config.yaml
encoder_arch: "convnext"
dataset: "photos of plants, animals and fungi (iNaturalist)"
image_size: 32
encoder_activation: "gelu"
encoder_num_experts: 32
encoder_moe_every: 1
encoder_experts_per_token: 2
encoder_kernel_size: 5
decoder_activation: "gelu"
decoder_attention: false
lr_schedule: "wsd"
Rows from block 2 of the encoder of a small image FSQ autoencoder, named by matrix and row number. Rows with one number within an expert belong to one neuron, the router's apart. Each number is 128 + 24 x the weight over its row's rms, rounded and kept within 0 to 255. All counts start at 0. After the name is the row's rms in percent of the matrix's.
Before each expert's rows are labels from the 100 images, of 14976, where the router gives the expert most weight on average: "strongest on" is what is common among them; "colour at peak" is the nearest of a few named colours to the mean colour under the peak. Only what is clearly more common there than usual is listed. The data: photos of plants, animals and fungi (iNaturalist).
# router: router (encoder.blocks.2.mlp.router.weight, 32x128, trained with AdamW), inputs 64-127
# up: expert up (encoder.blocks.2.mlp.up, 32x32x128), inputs 64-127
# down: expert down (encoder.blocks.2.mlp.down, 32x128x32, transposed), outputs 64-127

# expert 16
strongest on: phylum Arthropoda; class Insecta
colour at peak: grey
router.16 097 [186 138 131 137 129 129 107 117  97 156 105 121 107 147 102 137  82 127 131 134 142 101  90 121 134 138 125  94 124 149  88 108 154 188 135 132  88 116 147 142 125 168 111 140 117 119 156 147  95 146 109 141 125 116 130 115 106 100 140 103  90 130 142 118]
up.0 111 [113 147 132 104 122 128 141 177 108 108 117 107 128 135 109 140 105  95 116 118 113 134  97 151 133 145  97  99 117 105 108 142 117 207 107 149 111 129 123  95 160  92 131 110 116 116 113 130 148 106 145 112 141 124 122 129 129 129 112 175  74  88 186 167]
down.0 102 [157 132  83 114 124 157 102 136 116 129 116  95 133 134 119 144 129 124 117 174 137 163 187 141 105 127 119 108 127  68 158 132 150 148 112 121 129 134 116 106 169 104 149 140 169 113 156  99 138 148 135 174 150 116 164 136 139 111 146  85  73 159 178  97]
up.1 128 [183 121  88 112 141 123  96  94 127 126 161 157 138 118 116  92 112  96  96 132 137 149 139 121 123 157 118 139 162 111  86 125 107 190 120 126 115 117 111 117 135 121 128  78 150 126  90 118 134 167 181  84 123  97 143 142 129 123 105 141 108 123 128 126]
down.1 128 [145 126 104 135 136 153 126  82 128  86 124 142 123 139 155 155 104 136 124 105 110 110 134 169  82 153 104 127 101 130 162  94 102 120 123 129 135 165  97 142  76 110 151 117 168 133 131 128 132  88 133 117 102 119 141 108 137 119 153  96 119 147 153 118]
up.2 091 [126 173 151 138 143 110 143  95 112  74 146 162 135 131 146  99  96 158 115 109 152 127 124 120 126 131 147 105 130 150 145 103 148 159 141 142 124 141 148 136 143 170 158 108 131 126 151 100 134  63 128 144 155 113 137 149 112 111  81 169  79  93  70 115]
down.2 094 [122 129 128 149 193 134  93 123 160 146 105 171 111 121 102 132 154  71 124  85 139 169 121 162 111 138 126 138  99 146 130 101 139 142 114 122 102 139 188  90 134  98 119 125 142 109 118 128 136 126 112 173 137 143 176 146 132 170  81  97  88 149 114 133]
up.3 080 [119 103 163 160 154 122 101 127 116  70 123 114 147 147 173 104 126 142 149 110 129 169 103 146 120 122 158 101 160 119 111 144 119  97 160 146 126 140 109 136  98 141 119  98 121 113 107 138 141  80 160 132 139 140 130 136 141 129 157 128 126 123 165 139]
down.3 081 [164  85 119  97 147  94 139  85 138 140 144 117 136 110 151 125 124  91 181  75 127 125 169 129 142 118 108 134 139 107 108 157 148 105 155 133 103 109  95 140 102 149 122 115 163 124 134 147 107 148 106 138 108 126 134 128 109  81 156 123 133 112 170 127]
up.4 092 [103  98 166 139  62 102 171 104 110 122 125 154 108 143 176 145  96 125 134  87 130 162 109 135 101 131 138 135 149 126 151 140  95  84 167 116 155 105 147 165 101 137 166 157 153  99 133 132 144 157 112 153 134 162 125 136 167 106 109 117 133 103 136 157]
down.4 099 [ 98 133 135 111 132 132  78 168 102 160 119 115 126  92 132 136 152 148 125  80 141 126 130 157 136 117 148 107 165 132 118 169  87 153 148 128 134 117 111 138 122 122 121 129 126 135 126 119 136  91 114 109 103  80  97 140 120 139 155 114 118 138 115 155]

# expert 30
strongest on: phylum Chordata; class Aves
colour at peak: blue
router.30 096 [177 147 126 108 139 119 149 119 113 123 118 124 132 129 138 130  81 112 108 157 120 127  75 120 122 113 127 120 161 138 104 132 128 151 114 141 159  84 132 132 124 152 114 146 126 143 155 149 116 109 144 101 158 113 124  97 150  79 135 112 139 109 142 133]
up.0 079 [139 111 134 145 120 187  86 186 138 141 142 124 142 102 146 138 133 155 137 190 146 160 129  97 140 108 148 156 117  93 113 111 160 126 133 104 173 147 148 143 120 187  82 137 130 131 109 118 138 159 121 139 143 133  89 113 135 149  84 120 129  89  85 125]
down.0 081 [117  98 176 142 159 144 155 105 173 127 124 112 139 138  98 138 179  99 134 175 175 121 130 103 143 118 141 138 116 156 101 119 142 141 120  73 132 110 162 156 141 113 112 130 107 119 105 145  99 134 124 144 110 117 158 129  87 118 142 104 115 168 115 141]
up.1 088 [133 131 171 126 109 187 160 102 137 118 141 146  83 109 137 169 138 140 126 140 113 124 119  99 122 167 129 117 143 144 177 124 133 161 103 143 101 161 137 135  99 118 127 113 139 139 144 100  98 163 144 118 118 112 121 130 133 127 150 134 164 135  66 153]
down.1 085 [ 94 153 113 164  80 161  95 124  91 130 132 181 125 153  97 108 132 118  96 114 128 106  93 120 111 134 159 141  98 129 147 105 122  97 134 115 132 135 132 107 139 116 106 198 114 145 155 109 155 146 117 109 120 102 100 124 132 140 100 121 155 107 109 122]
up.2 102 [ 97 132 143 175 143 117 108 115 116 140  80 133 173 129 136 153 154 161 152  85 145 149 147 100 102 139 167 155  83 130 102 109  94 154 124 110 120 158 127 132 117 121 118 159 114 154 156 137 117 118 103 152 122 132 104 131 144 105 126 144 146 122 114 127]
down.2 097 [105 126 125 125 131  93 131 174 151 124 161 127 115 121 152 102 134 113 102 128 123  92 118 124 103 138 104  79 121 148 128 107 136 102 137 115 119 154 135 171 118 146 110 110  90  89 128 169  86 145 150 118 170 122 130 141  94 146 127 133 170  93 125  93]
up.3 118 [109 146  97 155 153  98 115 110 120 104  96 137 147 107 135 124 127 160 182  98 148 163 125 104  73 150 122 145  92 123 107 108  91  86 129 107 143 179 129 113 158 143 148 167 133 103 128 113 102 116  91 129 138 114 138 129 119 115  91 153 141 128 115 152]
down.3 123 [131 115 136 140 109  88 140 135 123 126 154 117 130 145 158 136 140 115 100 127 123 115 129  99  57 189 150 138 110 159 116  92 118 107 139 102 126 132 133 147 144 117 120 134 134 136 134 114  85  90 123  90 137 123 115 171  97 104 125  99 151 137 167 124]
up.4 083 [156 135 120 120 122 140 103 119 149 112 141 128 104 117 158 107 147 101  96  98 145 114 164 124 109  59  92 118 108 137 118 148 169  77 115 150  84 138  97 127 160 161 114 148 136 136 122 130 154 132 120 132 129 117  95 152 124 140 116 105 133 141 139 195]
down.4 082 [148 127  85 124 104 156 131 165 153 103  88 104 135 144 133 119 128 140 103 120 121 103 139 137 108 133 118 168 190 148 139 141 120 138 133 156 121 121 114 137 152  86 134 164 171 147  76 119 106 117 133 119 155 100 146 101 119 107 125  81 143 146 149 144]

# expert 13
strongest on: kingdom Plantae; phylum Tracheophyta; class Magnoliopsida
colour at peak: brown
router.13 089 [110 144 125 141 157 121 101 164 135 132  88 102 106 134 124 150 142 163 123 115 106 187 130 128 113 125 144  94 132 144 128 121 132 123 101 119 143 112 138 146 104 143 105 110 114 124  98 131 112  83 108 126 112 122 139 103 158 131 108 118  84 115 211 151]
up.0 097 [165 109 109 130 174 114 124 189 155 145 149 121  64 118 176 134 152 143 163 118 154 115 141 112 136 137  88 149 121 130 136 142 150 112 111 134 125 139  85 138 123  96 121 150  97 122 138 114 140 150 137 123 100 122 103 115 126 139 104  93 152 135 158 171]
down.0 091 [139 166 142 145 153 139 117 103 136 126 100 130 168 156 170 117 133 147 168 127  94 126 143 140 148 137 165 148 160 124 111 162 100 141 146 149 130  98 115 137 143 136 116 113 123 168  97 136 126 105 119 158  58 114 118 131 135  84 120 147 129 143 117 180]
up.1 109 [138 129 113 101 133  66 144 167 119 135 131 102 135 117 157 136 118 106 133 172 151  96 104 185 131 146 119 114 139 132 150 146 112 149 120 121 145 138 150 169 139 151 124 165 143 139 146 138 117 146 124 137 149 119 124 188 141 135 116 118 117 127 139 137]
down.1 101 [117 145 121 133 105 134 129 145 146 112 118 126 155 135 113 101 165 132 165 145 141 128 154  67 139  89 139 146 123 122 150 186 142 157 108 129 118 103 105 134 143 106 160  98 135 137 112 163 160 137 140 154 170 143  81 126 177 154 152 171 119 161 153 151]
up.2 094 [164 123 110 138 123 141 150 132 167 154 133  65  87 108 152 167 145 123  78  87 131 125 128 183  76 159 104 132 121 136 159 132 148 102 102 135 112 145 131 153 135 132 114 144 123 122 164 159 143 139 152 144 119 150 164 130 181 153 141 113 176 141 118 146]
down.2 098 [108 152 129 175 135  69 103 133 145 123 116 106 185 154 155 144  98  80  97  86 133 127 151 135 100 135 151 116 130  82 118 136 130 136 130 181 152 135 162 104 131 113  90 164 106 122 140 150 117 106 127 134 157 116 120 142 134 165 107 125  96 120 123 146]
up.3 092 [139 137 149 107 117  90 116 165 121 146 124 115  78  99 148 120 134 106 129 183 104 146 118 121  88 135 156 104 153 128 144 120 119  94 125 140 169 143 112 104 140 101 138 128 131 114 121 112 136 105 106  91  74 140 108 166 150 134 124 129 192 149 136 109]
down.3 094 [111 126 111  78 137 146 130 118  72 175 101 166  96 128 122 149 114 157 128 148  97 121 100 166  68 133 129 115 130 120 116 143 142 118 130 147 133  93 133 135 160 136 132 183 171 109 113  96 188 131 126  92  84 149 135 147 125 135 112 140 158 109 162 125]
up.4 083 [150 123  85 143 107 150 135  97 133 168 103 127 120 144  98 130 120  84 144 146 114 111 144 117 124  89 130 100 144 101 143 141 150  81 132 116 132 158 156 162 109 107 132 119 100 136 153 109 108 130 125 126 129 108 107 143 135 141 162 129 119  79 118 155]
down.4 086 [111  99 154 148  78 147 119 161 128 162  98 127 129 127 102 128 170 129 139 168 138 106 146 119 157  92 115 159 118 133 148 139 105 156 117 148 131 156 145 155  97 136 126 149 103 129 133 109 132 158 161  91 144 132 102  89 116 147  81 116 143 123 148 151]

# expert 20
strongest on: order Lepidoptera
colour at peak: black
router.20 089 [ 82 122 126 123 146 123 140 122 115 128 137 105 129 120 102 116 104 107 173  72 111 140 142 159  71 150 106 144 118 140  74 149 106 111 117 143 134 134 127 124 100 145 167 157 134 109 123  84 149 106  59 112 126 118  89 157 185 120 105 152 156 161  99 168]
up.10 063 [117 150 169 133 117 122 142 105 131 143 175 132  60 107 157 135 132 125  91 141 150 154 136 138 149 134 108 142 111 120 129 171  86  99 162 134 116 133 158 158 149 151 130 125 127 130 122 129 173 134 159 133 138 162 117 132 126 130 148 127 145 151 121 113]
down.10 066 [128 157 107 148 143 136 151  67 113 123 106 127 178 136 125 134  89 144 117 142 128 160 138 115 104 115 115 128 133  94 123 137 139 101 151 156 116 120  96 114 118 107 130 155 124 141 123 121 114  96  96 119 158 117 122 153 145 160 106 141 150 122 137 108]
up.11 121 [105 139 136 103 129 145 125 134 112 114 147 146 107 135 149 114 107  91 142 133 189 124 114 119 121  88 156 164 112 122  72  97 100 180 137 173 132 140 118 172 135 128 138 139 110 144 114 142 120 153 129 142 151 106 154  58 148 125 112  87 121 111 132 153]
down.11 112 [131 141 126 112  88 154 110 102 103 114 169 153 136 121 164 129 102 146 113 128 130 100 141 140 118 153 103 149 109 124 127 128 114  95 182 139 126 116 110 136 120 133 103 115 117 132  85 124 108  98 119 150 100  99 141 176 174 149 142 141 122 119 117 117]
up.12 084 [107 117 129 138  96 178 146  80 128  91 117 184 125 122 100 114 119 149 139  71 117  99 128 147 127 141 142  63 127 116  42 170 132 141 120 108 131 168 143 158 104 130 119 123 100 143 134 131  82 132 148  99 157  97 131 127 130 108 115 167 138 107  99 147]
down.12 092 [119 102 125 150 140 146 107 126 121 100 148 141  95 136 101  79  74 134  86  67 121  96 126  94 160 110 124 155 123  92 139 170 139  90  74 110 136 149 118 151 135 156 137 159 118  94 109 142  82 156 159 104 129 123 112 165 114 146 114 126  99 127 151 117]
up.13 086 [156 146 126 179 135 145 140 106 149 124 121 130 153 141 124 133 133 140 146  63 106 105 149 111 146 105 121  97 100 129 106 121 134 118 119 143 123 144 105 135 136 145 123 145 100 111 186 101  78 156 116 151  88 112 139  70  74  99 140 145 100 136  98 126]
down.13 078 [166 121 163 119 112 145 129 122 139 116 134 131 158 104 131 115 106 128 143  90  78 106 113 196 136 122 123  93 121 134 122  95 101 135 140 185 112 153 153  92 104 113  96 120 152 104 175  89 122 107 160 125 132 157 112 118 116 109 133  48 121 121 124 141]
up.14 128 [138 146 161 108 145 166 126 121 119 113  69 127 110  80 127 164 160 107 155 160 163 132 130 153 142 145 118 154 112 109 130 106 141 108 129 116 125 124 188 140 108 123 138 126 137 125 147 161 129  98 158 129 160 120 154 145 129 134 158 172  79 118 116 134]
down.14 118 [164 137 166 125 169 141 121 171 147 126 143 125 141 163 112 104 120 218 142 171 154 127 116  94 110 106 119 109 119  95 143 162 134 116 132 155 123 141 110 119 147 122 155 144 119 151 168 153 117 150 131 132 120 115 134 147 121 128  77 106 107 118 110 108]