{"encoder_shared_expert": false, "eps": 1e-08, "adamw_weight_decay_other_params": 0.05}
Rows from block 2 of the encoder of a small image FSQ autoencoder, named by matrix and row number. Rows with one number within an expert belong to one neuron, the router's apart. Each number is 128 + 32 x the weight over its row's rms, rounded and kept within 0 to 255. All counts start at 0. Numbers have three digits each. After the name is the row's rms in percent of the matrix's.
Before each expert's rows are labels from the 100 images, of 14976, where the router gives the expert most weight on average: "responds to" is what is common among them; "colour at peak" is the nearest of a few named colours to the mean colour under the peak. Only what is clearly more common there than usual is listed. The data: photos of plants, animals and fungi (iNaturalist).
# router: router (encoder.blocks.2.mlp.router.weight, 32x128, trained with AdamW), inputs 64-127
# up: expert up (encoder.blocks.2.mlp.up, 32x32x128), inputs 64-127
# down: expert down (encoder.blocks.2.mlp.down, 32x128x32, transposed), outputs 64-127

# expert 25
responds to: order Passeriformes
colour at peak: white
router.25 109:141141134100139119129100098134147148120124155145115099137129130147077142130084131148165128126135134140133127127170063152133140131157150133140112044150171127109128147070143124115081112123094108
up.0 086:097191155118106140142122117119172144093093212146077090126123103146177118098134148119127154119112148138170086139110130094146139142085110129128105183162133118183121132219142089107130062157110110
down.0 079:126083146183113135094137132099225149151150151082153142072076137122149125105149160033108180101102176071184122100112181104171143134129149130110064121144122123098132149096130170118161051123168111
up.1 097:103186132064122071156115115129188077111110158143136104110095140104174160136071149182131122170142104181143143129095092158103149119097108155142117140142174093182119143128100131167127165116141104
down.1 097:125185091146099156091210114110150110109177108129140137142207147145108109151128167100141061128193109074085119117093089102088138169130081102148128091116129093142138129149147128104088039119059133
up.2 098:160091108193131133140109142088105151202173118097088148098083147144145111116175065111201108142124179161135077136113141107169102175127142145156133106139170143097118156139098110111079106117088133
down.2 096:098124157136161128114195132146153120082117146111149136116094105114113157113083162190035122098113117135106135159158155124168184132108138181152111047111147131123128115085170131132153136110128136
up.3 112:147142186143132103141138119178134165101130103105154157137111157112127141180151089118125126122168145088143175070139116176111094154133126125188081156104162152101146138115140115119084190123110166
down.3 106:087137140103124156137158109125112159156167065101171108150120039152192140136125076149150146146126110075168124120123084107118112165115152150133136073141142121143110203141120129175083099145183160
up.4 103:143085138115128119106176120178104164063066121170060087166096144104102173071123157147159114109096131133105137136211077150129135128121137138187064164098168139109076113108150171099148126116085145
down.4 107:094087129184109087124037189131141129162168143155158212130139173140150176151100058104122109123087155126150131147144139159176144070133059112134124152142150087136125139166160147086126147098129176
up.5 104:142121123175164103177131138148121166117139162133152140094135095088126159156180157160191156187137075225115139094168118100125080146096105123190150170137168105115129123120157115134154147121179083
down.5 098:096155126145066105116146141091146119153132158146124176161148088101158137159114143122115021161120103074114116143154111091068100158129106127114127061127118111162113123143120118148129183171087139
up.6 102:117099096078163114091139111162125063128169182116133129154091149116159077123131116184148112166120108106119152134108145126117062145175105179142144080097099123138156071155100077078092118119172141
down.6 124:122152118101106114137155150130113089159107148139086071112069095113159102081100120091148133111144134098093119148164116139127136152115159131159178216104115098138126110114077077160113086120155151
up.7 092:158124112215170140120038100063115128174111089192130165126095109081147106088145090154162124121193124102177141148144148166129166147117118174152085134112125159127093146137102162135071139169137129
down.7 083:186089127130129170142110133091123091076128100203116111085091123132114180144076126086117091131085156156162134131138142193097153143133099143189128164124084086153102084110174129147128082112146123
up.8 101:128158104142115137132082158182162108121171181079138082110086159117131142126110091157084161128170174173144143118171126171120112117113149116084049150142170102141132090187115131120136144129128130
down.8 105:157143121073104118127082103134146093188097154097147123091113071131137206109118126127127105108102065123188136150121124135084119111169081090150066079081130101035103083104099121127082131166089104
up.9 092:147116141087140117134069113121111103147123118206138126170163094162159134159128132090156113120124099127121170191093130160130155142127165104166152081092165099151106145098140105175161109097144130
down.9 090:120102150122138142114061180146118084085185086127113151144156129100162051116087143184144142156119125155115141086080138128169117140161102153149104142139130152106135129175095111112144087098098169

# expert 24
responds to: order Charadriiformes
colour at peak: grey
router.24 108:163084166154101163168133185148160155118057176159135135098136130126160119116064120129145109151118102211128121068200120017139074128154156099119153132115172185136120127094159113125083141106077119
up.0 090:192099162053124109122142108147144141137137132093112114086118142096100099129118151113145121099154147176120215052084108100118162199120114101129152178107120121074113191156202156136143129066154080
down.0 086:079114109112106123163150123092065127126115165168117198115135140120146243076114084121085107129140144113121142135101152135142119127126153130076152154105169124166142127151180123137127109120163078
up.1 109:122120133121119200132097176106060082108130160152142175131143147142095145124167151122160097173123170131085091067114125107110149098137119117161094129149135180101105132154169108130143054046208155
down.1 104:103110158084127119076210157122093113165164145111127106115134155163133183136157119120153098123075135164144172127103140137158097167150042148128142095150131133114163109134149110064146102144147221
up.2 092:154138147175132139088168082193092166127144151103143070102139098163170124103060126111063136102130166072120089199131096070133107122109083126124130091078147135102122093134066158141105149148083157
down.2 093:190143106118157128119093139167213097114122135115160095141187135147074041151103184150127149120171102119084109158172079109110139142092158130104115089110080142132142104112140163122135126150066192
up.3 114:148128090101078156129202111145159078105114121130138100140117144195119128146130087177128154115096143115173149099121126155109117122136164115099156179111163188196096138137133158116086147069214147
down.3 105:170115105180102153090117095177143162128103140159154169152076098126126127155165113178164172116102084167157127126099102120177148121136123103099127083156117137122144133113103167115098089166136173
up.4 099:161131075137135034166139139146124068158132143175133113084161143117154141158125135093090131152130151073134119158113162127090109128070134016171092098094102150153141141068166076159133132140125145
down.4 108:130154154134137084120115127143132050083085102117142091106112117130176100143153060126131087125103091100139133137146118105064103142103141160115086046112138157071143132137193121115104099157127058
up.5 112:156087104179074077147168116143174171133102128112108138116059138120150149143094116064075136139113139072082162129131070103137151125109085127121138128101142149141127126108105147129059096086099134
down.5 111:135108147165078088123080114167155133055107118136140133106079174111089111175127086151136156146136151200136142131162131072045105085111166095064179083171170109138134125137139157151197089114130130
up.6 103:159145130111187112178119108143074164103138121038122130128137131168165119111071137175096159129188106114051157104122134160146183137143105097161125171158175121128134113079098120147135167115087155
down.6 099:196123106155187124131110166133144077088099112146182130131172118074121145100105140129119130175142117096113079126106110050086105136158117114078112136094129128134133144135114131087123133151095133
up.7 111:118146186107093135106159112147181148086150144151125112109113158097185139090152113117118118161114094165156117072111177137103102067129071117150083180127133132169119074100136110126105089105134159
down.7 095:092160087106095108123101155122081142144122137138099158164161051127104188088138096148106155087063105102135113126127167117161120115106110110131093178165176117138183099122083125093085109136160174
up.8 092:128105130143106129130126153134066163127135118124174101080111158120193116150159101076128148102140155165071143114168122116117150156081175111113135170158085161087094097120195158169130169142151085
down.8 093:153141114067158127149147077147129142150092103212126113085106080140139181121096097117157132177132129129174170130134141121090081101154175072178128136113106137111116125157202137167171218129133088
up.9 113:184115177111073131065167162131134138098142131190130101140100112092189078130058115133090104148124132085121131170158168163135116142086116143104113153139107115161141070074087150103192171135074169
down.9 109:165094165107151114173094181177099121081091115165117074172149147116056055150126147186100146122137140144109122150114132131195102115132115148142152232150142174170102148095111138130097110105138196

# expert 26
responds to: class Aves; order Charadriiformes
colour at peak: pink
router.26 091:141134120145082126092103123070086144112143125171164098094119120123112101133091131023158123163135159122142128184234110145162080172120146142093130127173154146151154138127139152246115123109184129
up.0 108:149085119095133103147099133112146171127123091121120096075154096123071073136149122117133139147193100112097172106164125186133164117183123148124144125169146166129140090122160097124152165102173188
down.0 107:154103149081124131176095138122121133090085082150107133088156190124174160108156104170106073093133088107181171191119152120141097131156105163125175172109151102118130092139162147056082123097149157
up.1 099:130131170133136107038108065081115154071089174071155153150173105114110067125219078137098160130132125185143121115111125150139134129168169133178098177177158134089129101204101114129107144134145168
down.1 096:158112142147075102152127130074167097122177155085104139118139071164056226167133127103143106165131146139180130105080082115083183130136127107136088187135119144142172143107161129186128158152169207
up.2 102:122098117154165089068117093182133142039138164126132189085139109143163139172128142085209132131119143118097136124180150125089138143140154088145092117110077153123117128143150125140107118113115122
down.2 096:150108158178084139181097129184107134114156136179172114156105167140115135159124092070152156153048108145085120070155111082091134145131175143112124140096143133128116177165067100101115052147152140
up.3 092:099107145152120131113088145154138122153170172076115096124113158172156175120117197190164132135078133145088100112169164140104089149087135134176129134155113155142166168110139197149105123153122166
down.3 092:134151100124083119142104087106168146144096117139141155111086131129087159133121135072111114127081158135090061170154182119098080134040156135129166090130174116125145118164139096149072104121142095
up.4 101:144131100189161151175170144024071183189153152099137135136084105122136064162109105192113094124132162156145101112101144120130168087102174184095165180110130126124142106129149181122184149133155193
down.4 098:116152150201199107161065123073139186057125135105110149147119169112126143189138104166116115130135194103113121089052131109167104113145127142140115151114136167074111121130120196086136100134135228
up.5 087:104106140144141139123205121076104171115135104049082108125112151190128187145150115125131075132189153114090166143143134143138086143170148102118128132139153099092089085152169107115131113141053113
down.5 080:144077159119146149162117104115143121104169090081150112167078167116132121116161128151107117152136141123111135116155124034115142144159143123131133142130128072084146093057199121114087149100097132
up.6 091:149097186104074101173128147171128128145186109051129165111144125078166177133122175113175147155164154158079118090130128112144145129148084116142113050134188157142104110121076167097124108089132121
down.6 090:084183148176152167116235138166130135098107140115164138114150149173115104125144146117106127129157107154159174148100100119109138173123081141111156110171120078181171160074084112140172104103150146
up.7 123:107138126131052150110160108118151138091123083055099121152137114107101138113091145061093165102163143104180099137147104137087118109164118061169106158149082119103157093056161145140153162116087108
down.7 116:119146101148067110123107108112137175154188117162111157167129120086160233069168092159134109192119154101172103160138101107102110105128168106142119078161184130126099105155137098115104116147115096
up.8 100:127124089148146163143183171107098161083066124151194109095172160076138106174127161181171099142092115154077067153135149119128063123133152121116092136125073142175117147122125158120190100162125116
down.8 101:124114185137158101202180105163048118149148099118146181134139116108163130154151104075144133124102156078110133160169134088128114133127146165125097131127155144115087139163155161126148128200155132
up.9 089:182088086051080074103121104064131112114140114162154146213091151135162094066149064121118164169109137070077119161163111121102067110127108115100092169115143090123138103120116073106090146137076138
down.9 097:173104092099158097119113118100152066110079112120103155197147114116109089071133151137106171085109182119082130122089129162170107139086158054119164149100120143085127121156132160148153145150096167

# expert 20
responds to: order Lepidoptera
colour at peak: black
router.20 089:067120126122152122144120110127139098129117093112097101188054106144146169052157099149115144056155099106113148136136127122091151180167136102122069155098035107126114076167204117097160165172089181
up.0 121:138134125173157125107127133053000129139129124166125175132128110058106170135163103137116090077132183064135128151138207154164111093083096142155096188094155103089127130136061138168142091134067142
down.0 120:124141137119110126077191114099215136089073154062119142101168129076133082151146097158097124162117144064099156115119123086112152119153175107087090032138122107109117091112027125096108133134157109
up.1 075:100135032090122147090120133084103138064131135083124113156122099136140129112128125204084130161138177117115160172136166117116023134141137114149078132123173095149131130078159085145072145127129133
down.1 083:151156149104143120142094143116105128139163144050125132143098197082138155099097157098139155155113164118111105121149074143153189187171093157093067210144096130115127103132103056158133147151124156
up.2 106:101127208155140191142101137101189146075092108127123137172123099156168118096169183134147140156131151178157104102202061158118121089113113091147129151157154097104159090170136167133148063093203106
down.2 097:115107141136184113061128121145079118177157115126118155099138181147177159052163122119169140032100117138152164120105133206130156149162129103160175074136162085152119142092090136133176117122125081
up.3 103:124150143137127131162166140119167098092137125078117096083167117115094145114062121084147107091130118153150085119098131152124137126143142152124145060135102165168120149090091111167106161099091133
down.3 115:098173146153144121142091124091162164138096139128142084146155154133195136101105147151125055122130182140205181166161112145110100119146086089119101123091172143110130142192137197144147110126102175
up.4 072:116140114139075161132136119120056136134101151139127102190099146194194089165126095130180148059180122071132142092084106096113134166111125112134156121146155154156150112054111115111072130130159146
down.4 081:089128113080122068105160123126118143167124131140116164133102113146146165150135101076114142138125115165080092077112152171125113135128124146073160161102102116160115122181098145067117054128140148
up.5 110:097124136134129123134054136082186101083133131101119110111098073117110191124173136171057096093141125129134113144068093134136112051118114135153074135138152135108142133095158165136149243131158105
down.5 096:117167150184150137110093084096118124133131189174153087133136189134168158159097150120140127176104091139213154113115132111083154089160111123170151099122107120140096201140179133135047139120221093
up.6 118:140121131088172132072194135170112133102091095075123173063159134110124116128146096134179080192115100145118129135112061093122109145152135134121106067161125146112098156070122123108132233106076174
down.6 109:099186058064162096125135146166163101123170124202171125157149157154102179135140163146132099144134148167099123137109135063178165092147116167167114130124112189131113164124120136130122121106139232
up.7 102:140158169110121121112170143250122149092118122142131095116145109180111154096126114153136121199164112138155093113076191183148126146115137106118101118129138122102134080196133139191104113158074161
down.7 105:134088078158130111109178107156149118159109090132092131127086139130057126057093157114080061153129112128192155137108235134114149143193137135144156120124157102141114098133191146126149164114082110
up.8 112:163129147146128073177167131155074099146103098108098153091115075135100188097085106060190143128124114149106105186101096152136115108153159119111094134135077151130112126028110092123094093108150138
down.8 112:080094124148100165138092150083177084144094144087134073081089118128108083102100169152147135094090052088094130119112160128073137116117131064111163215116188112124133156099126117139081113157118126
up.9 084:151073134157120120135147113135237145121149131118166116184113115186175135090132114075124178174180138055116136117167130159078126117112117110110139123159101100155121098188169133090086115116183136
down.9 082:151119168106170116141082148152067089073144108198157138114098117152131117089173088090122170126117116174173092161138074173095141169136060137125188126130148120127109165150152105143199099183145164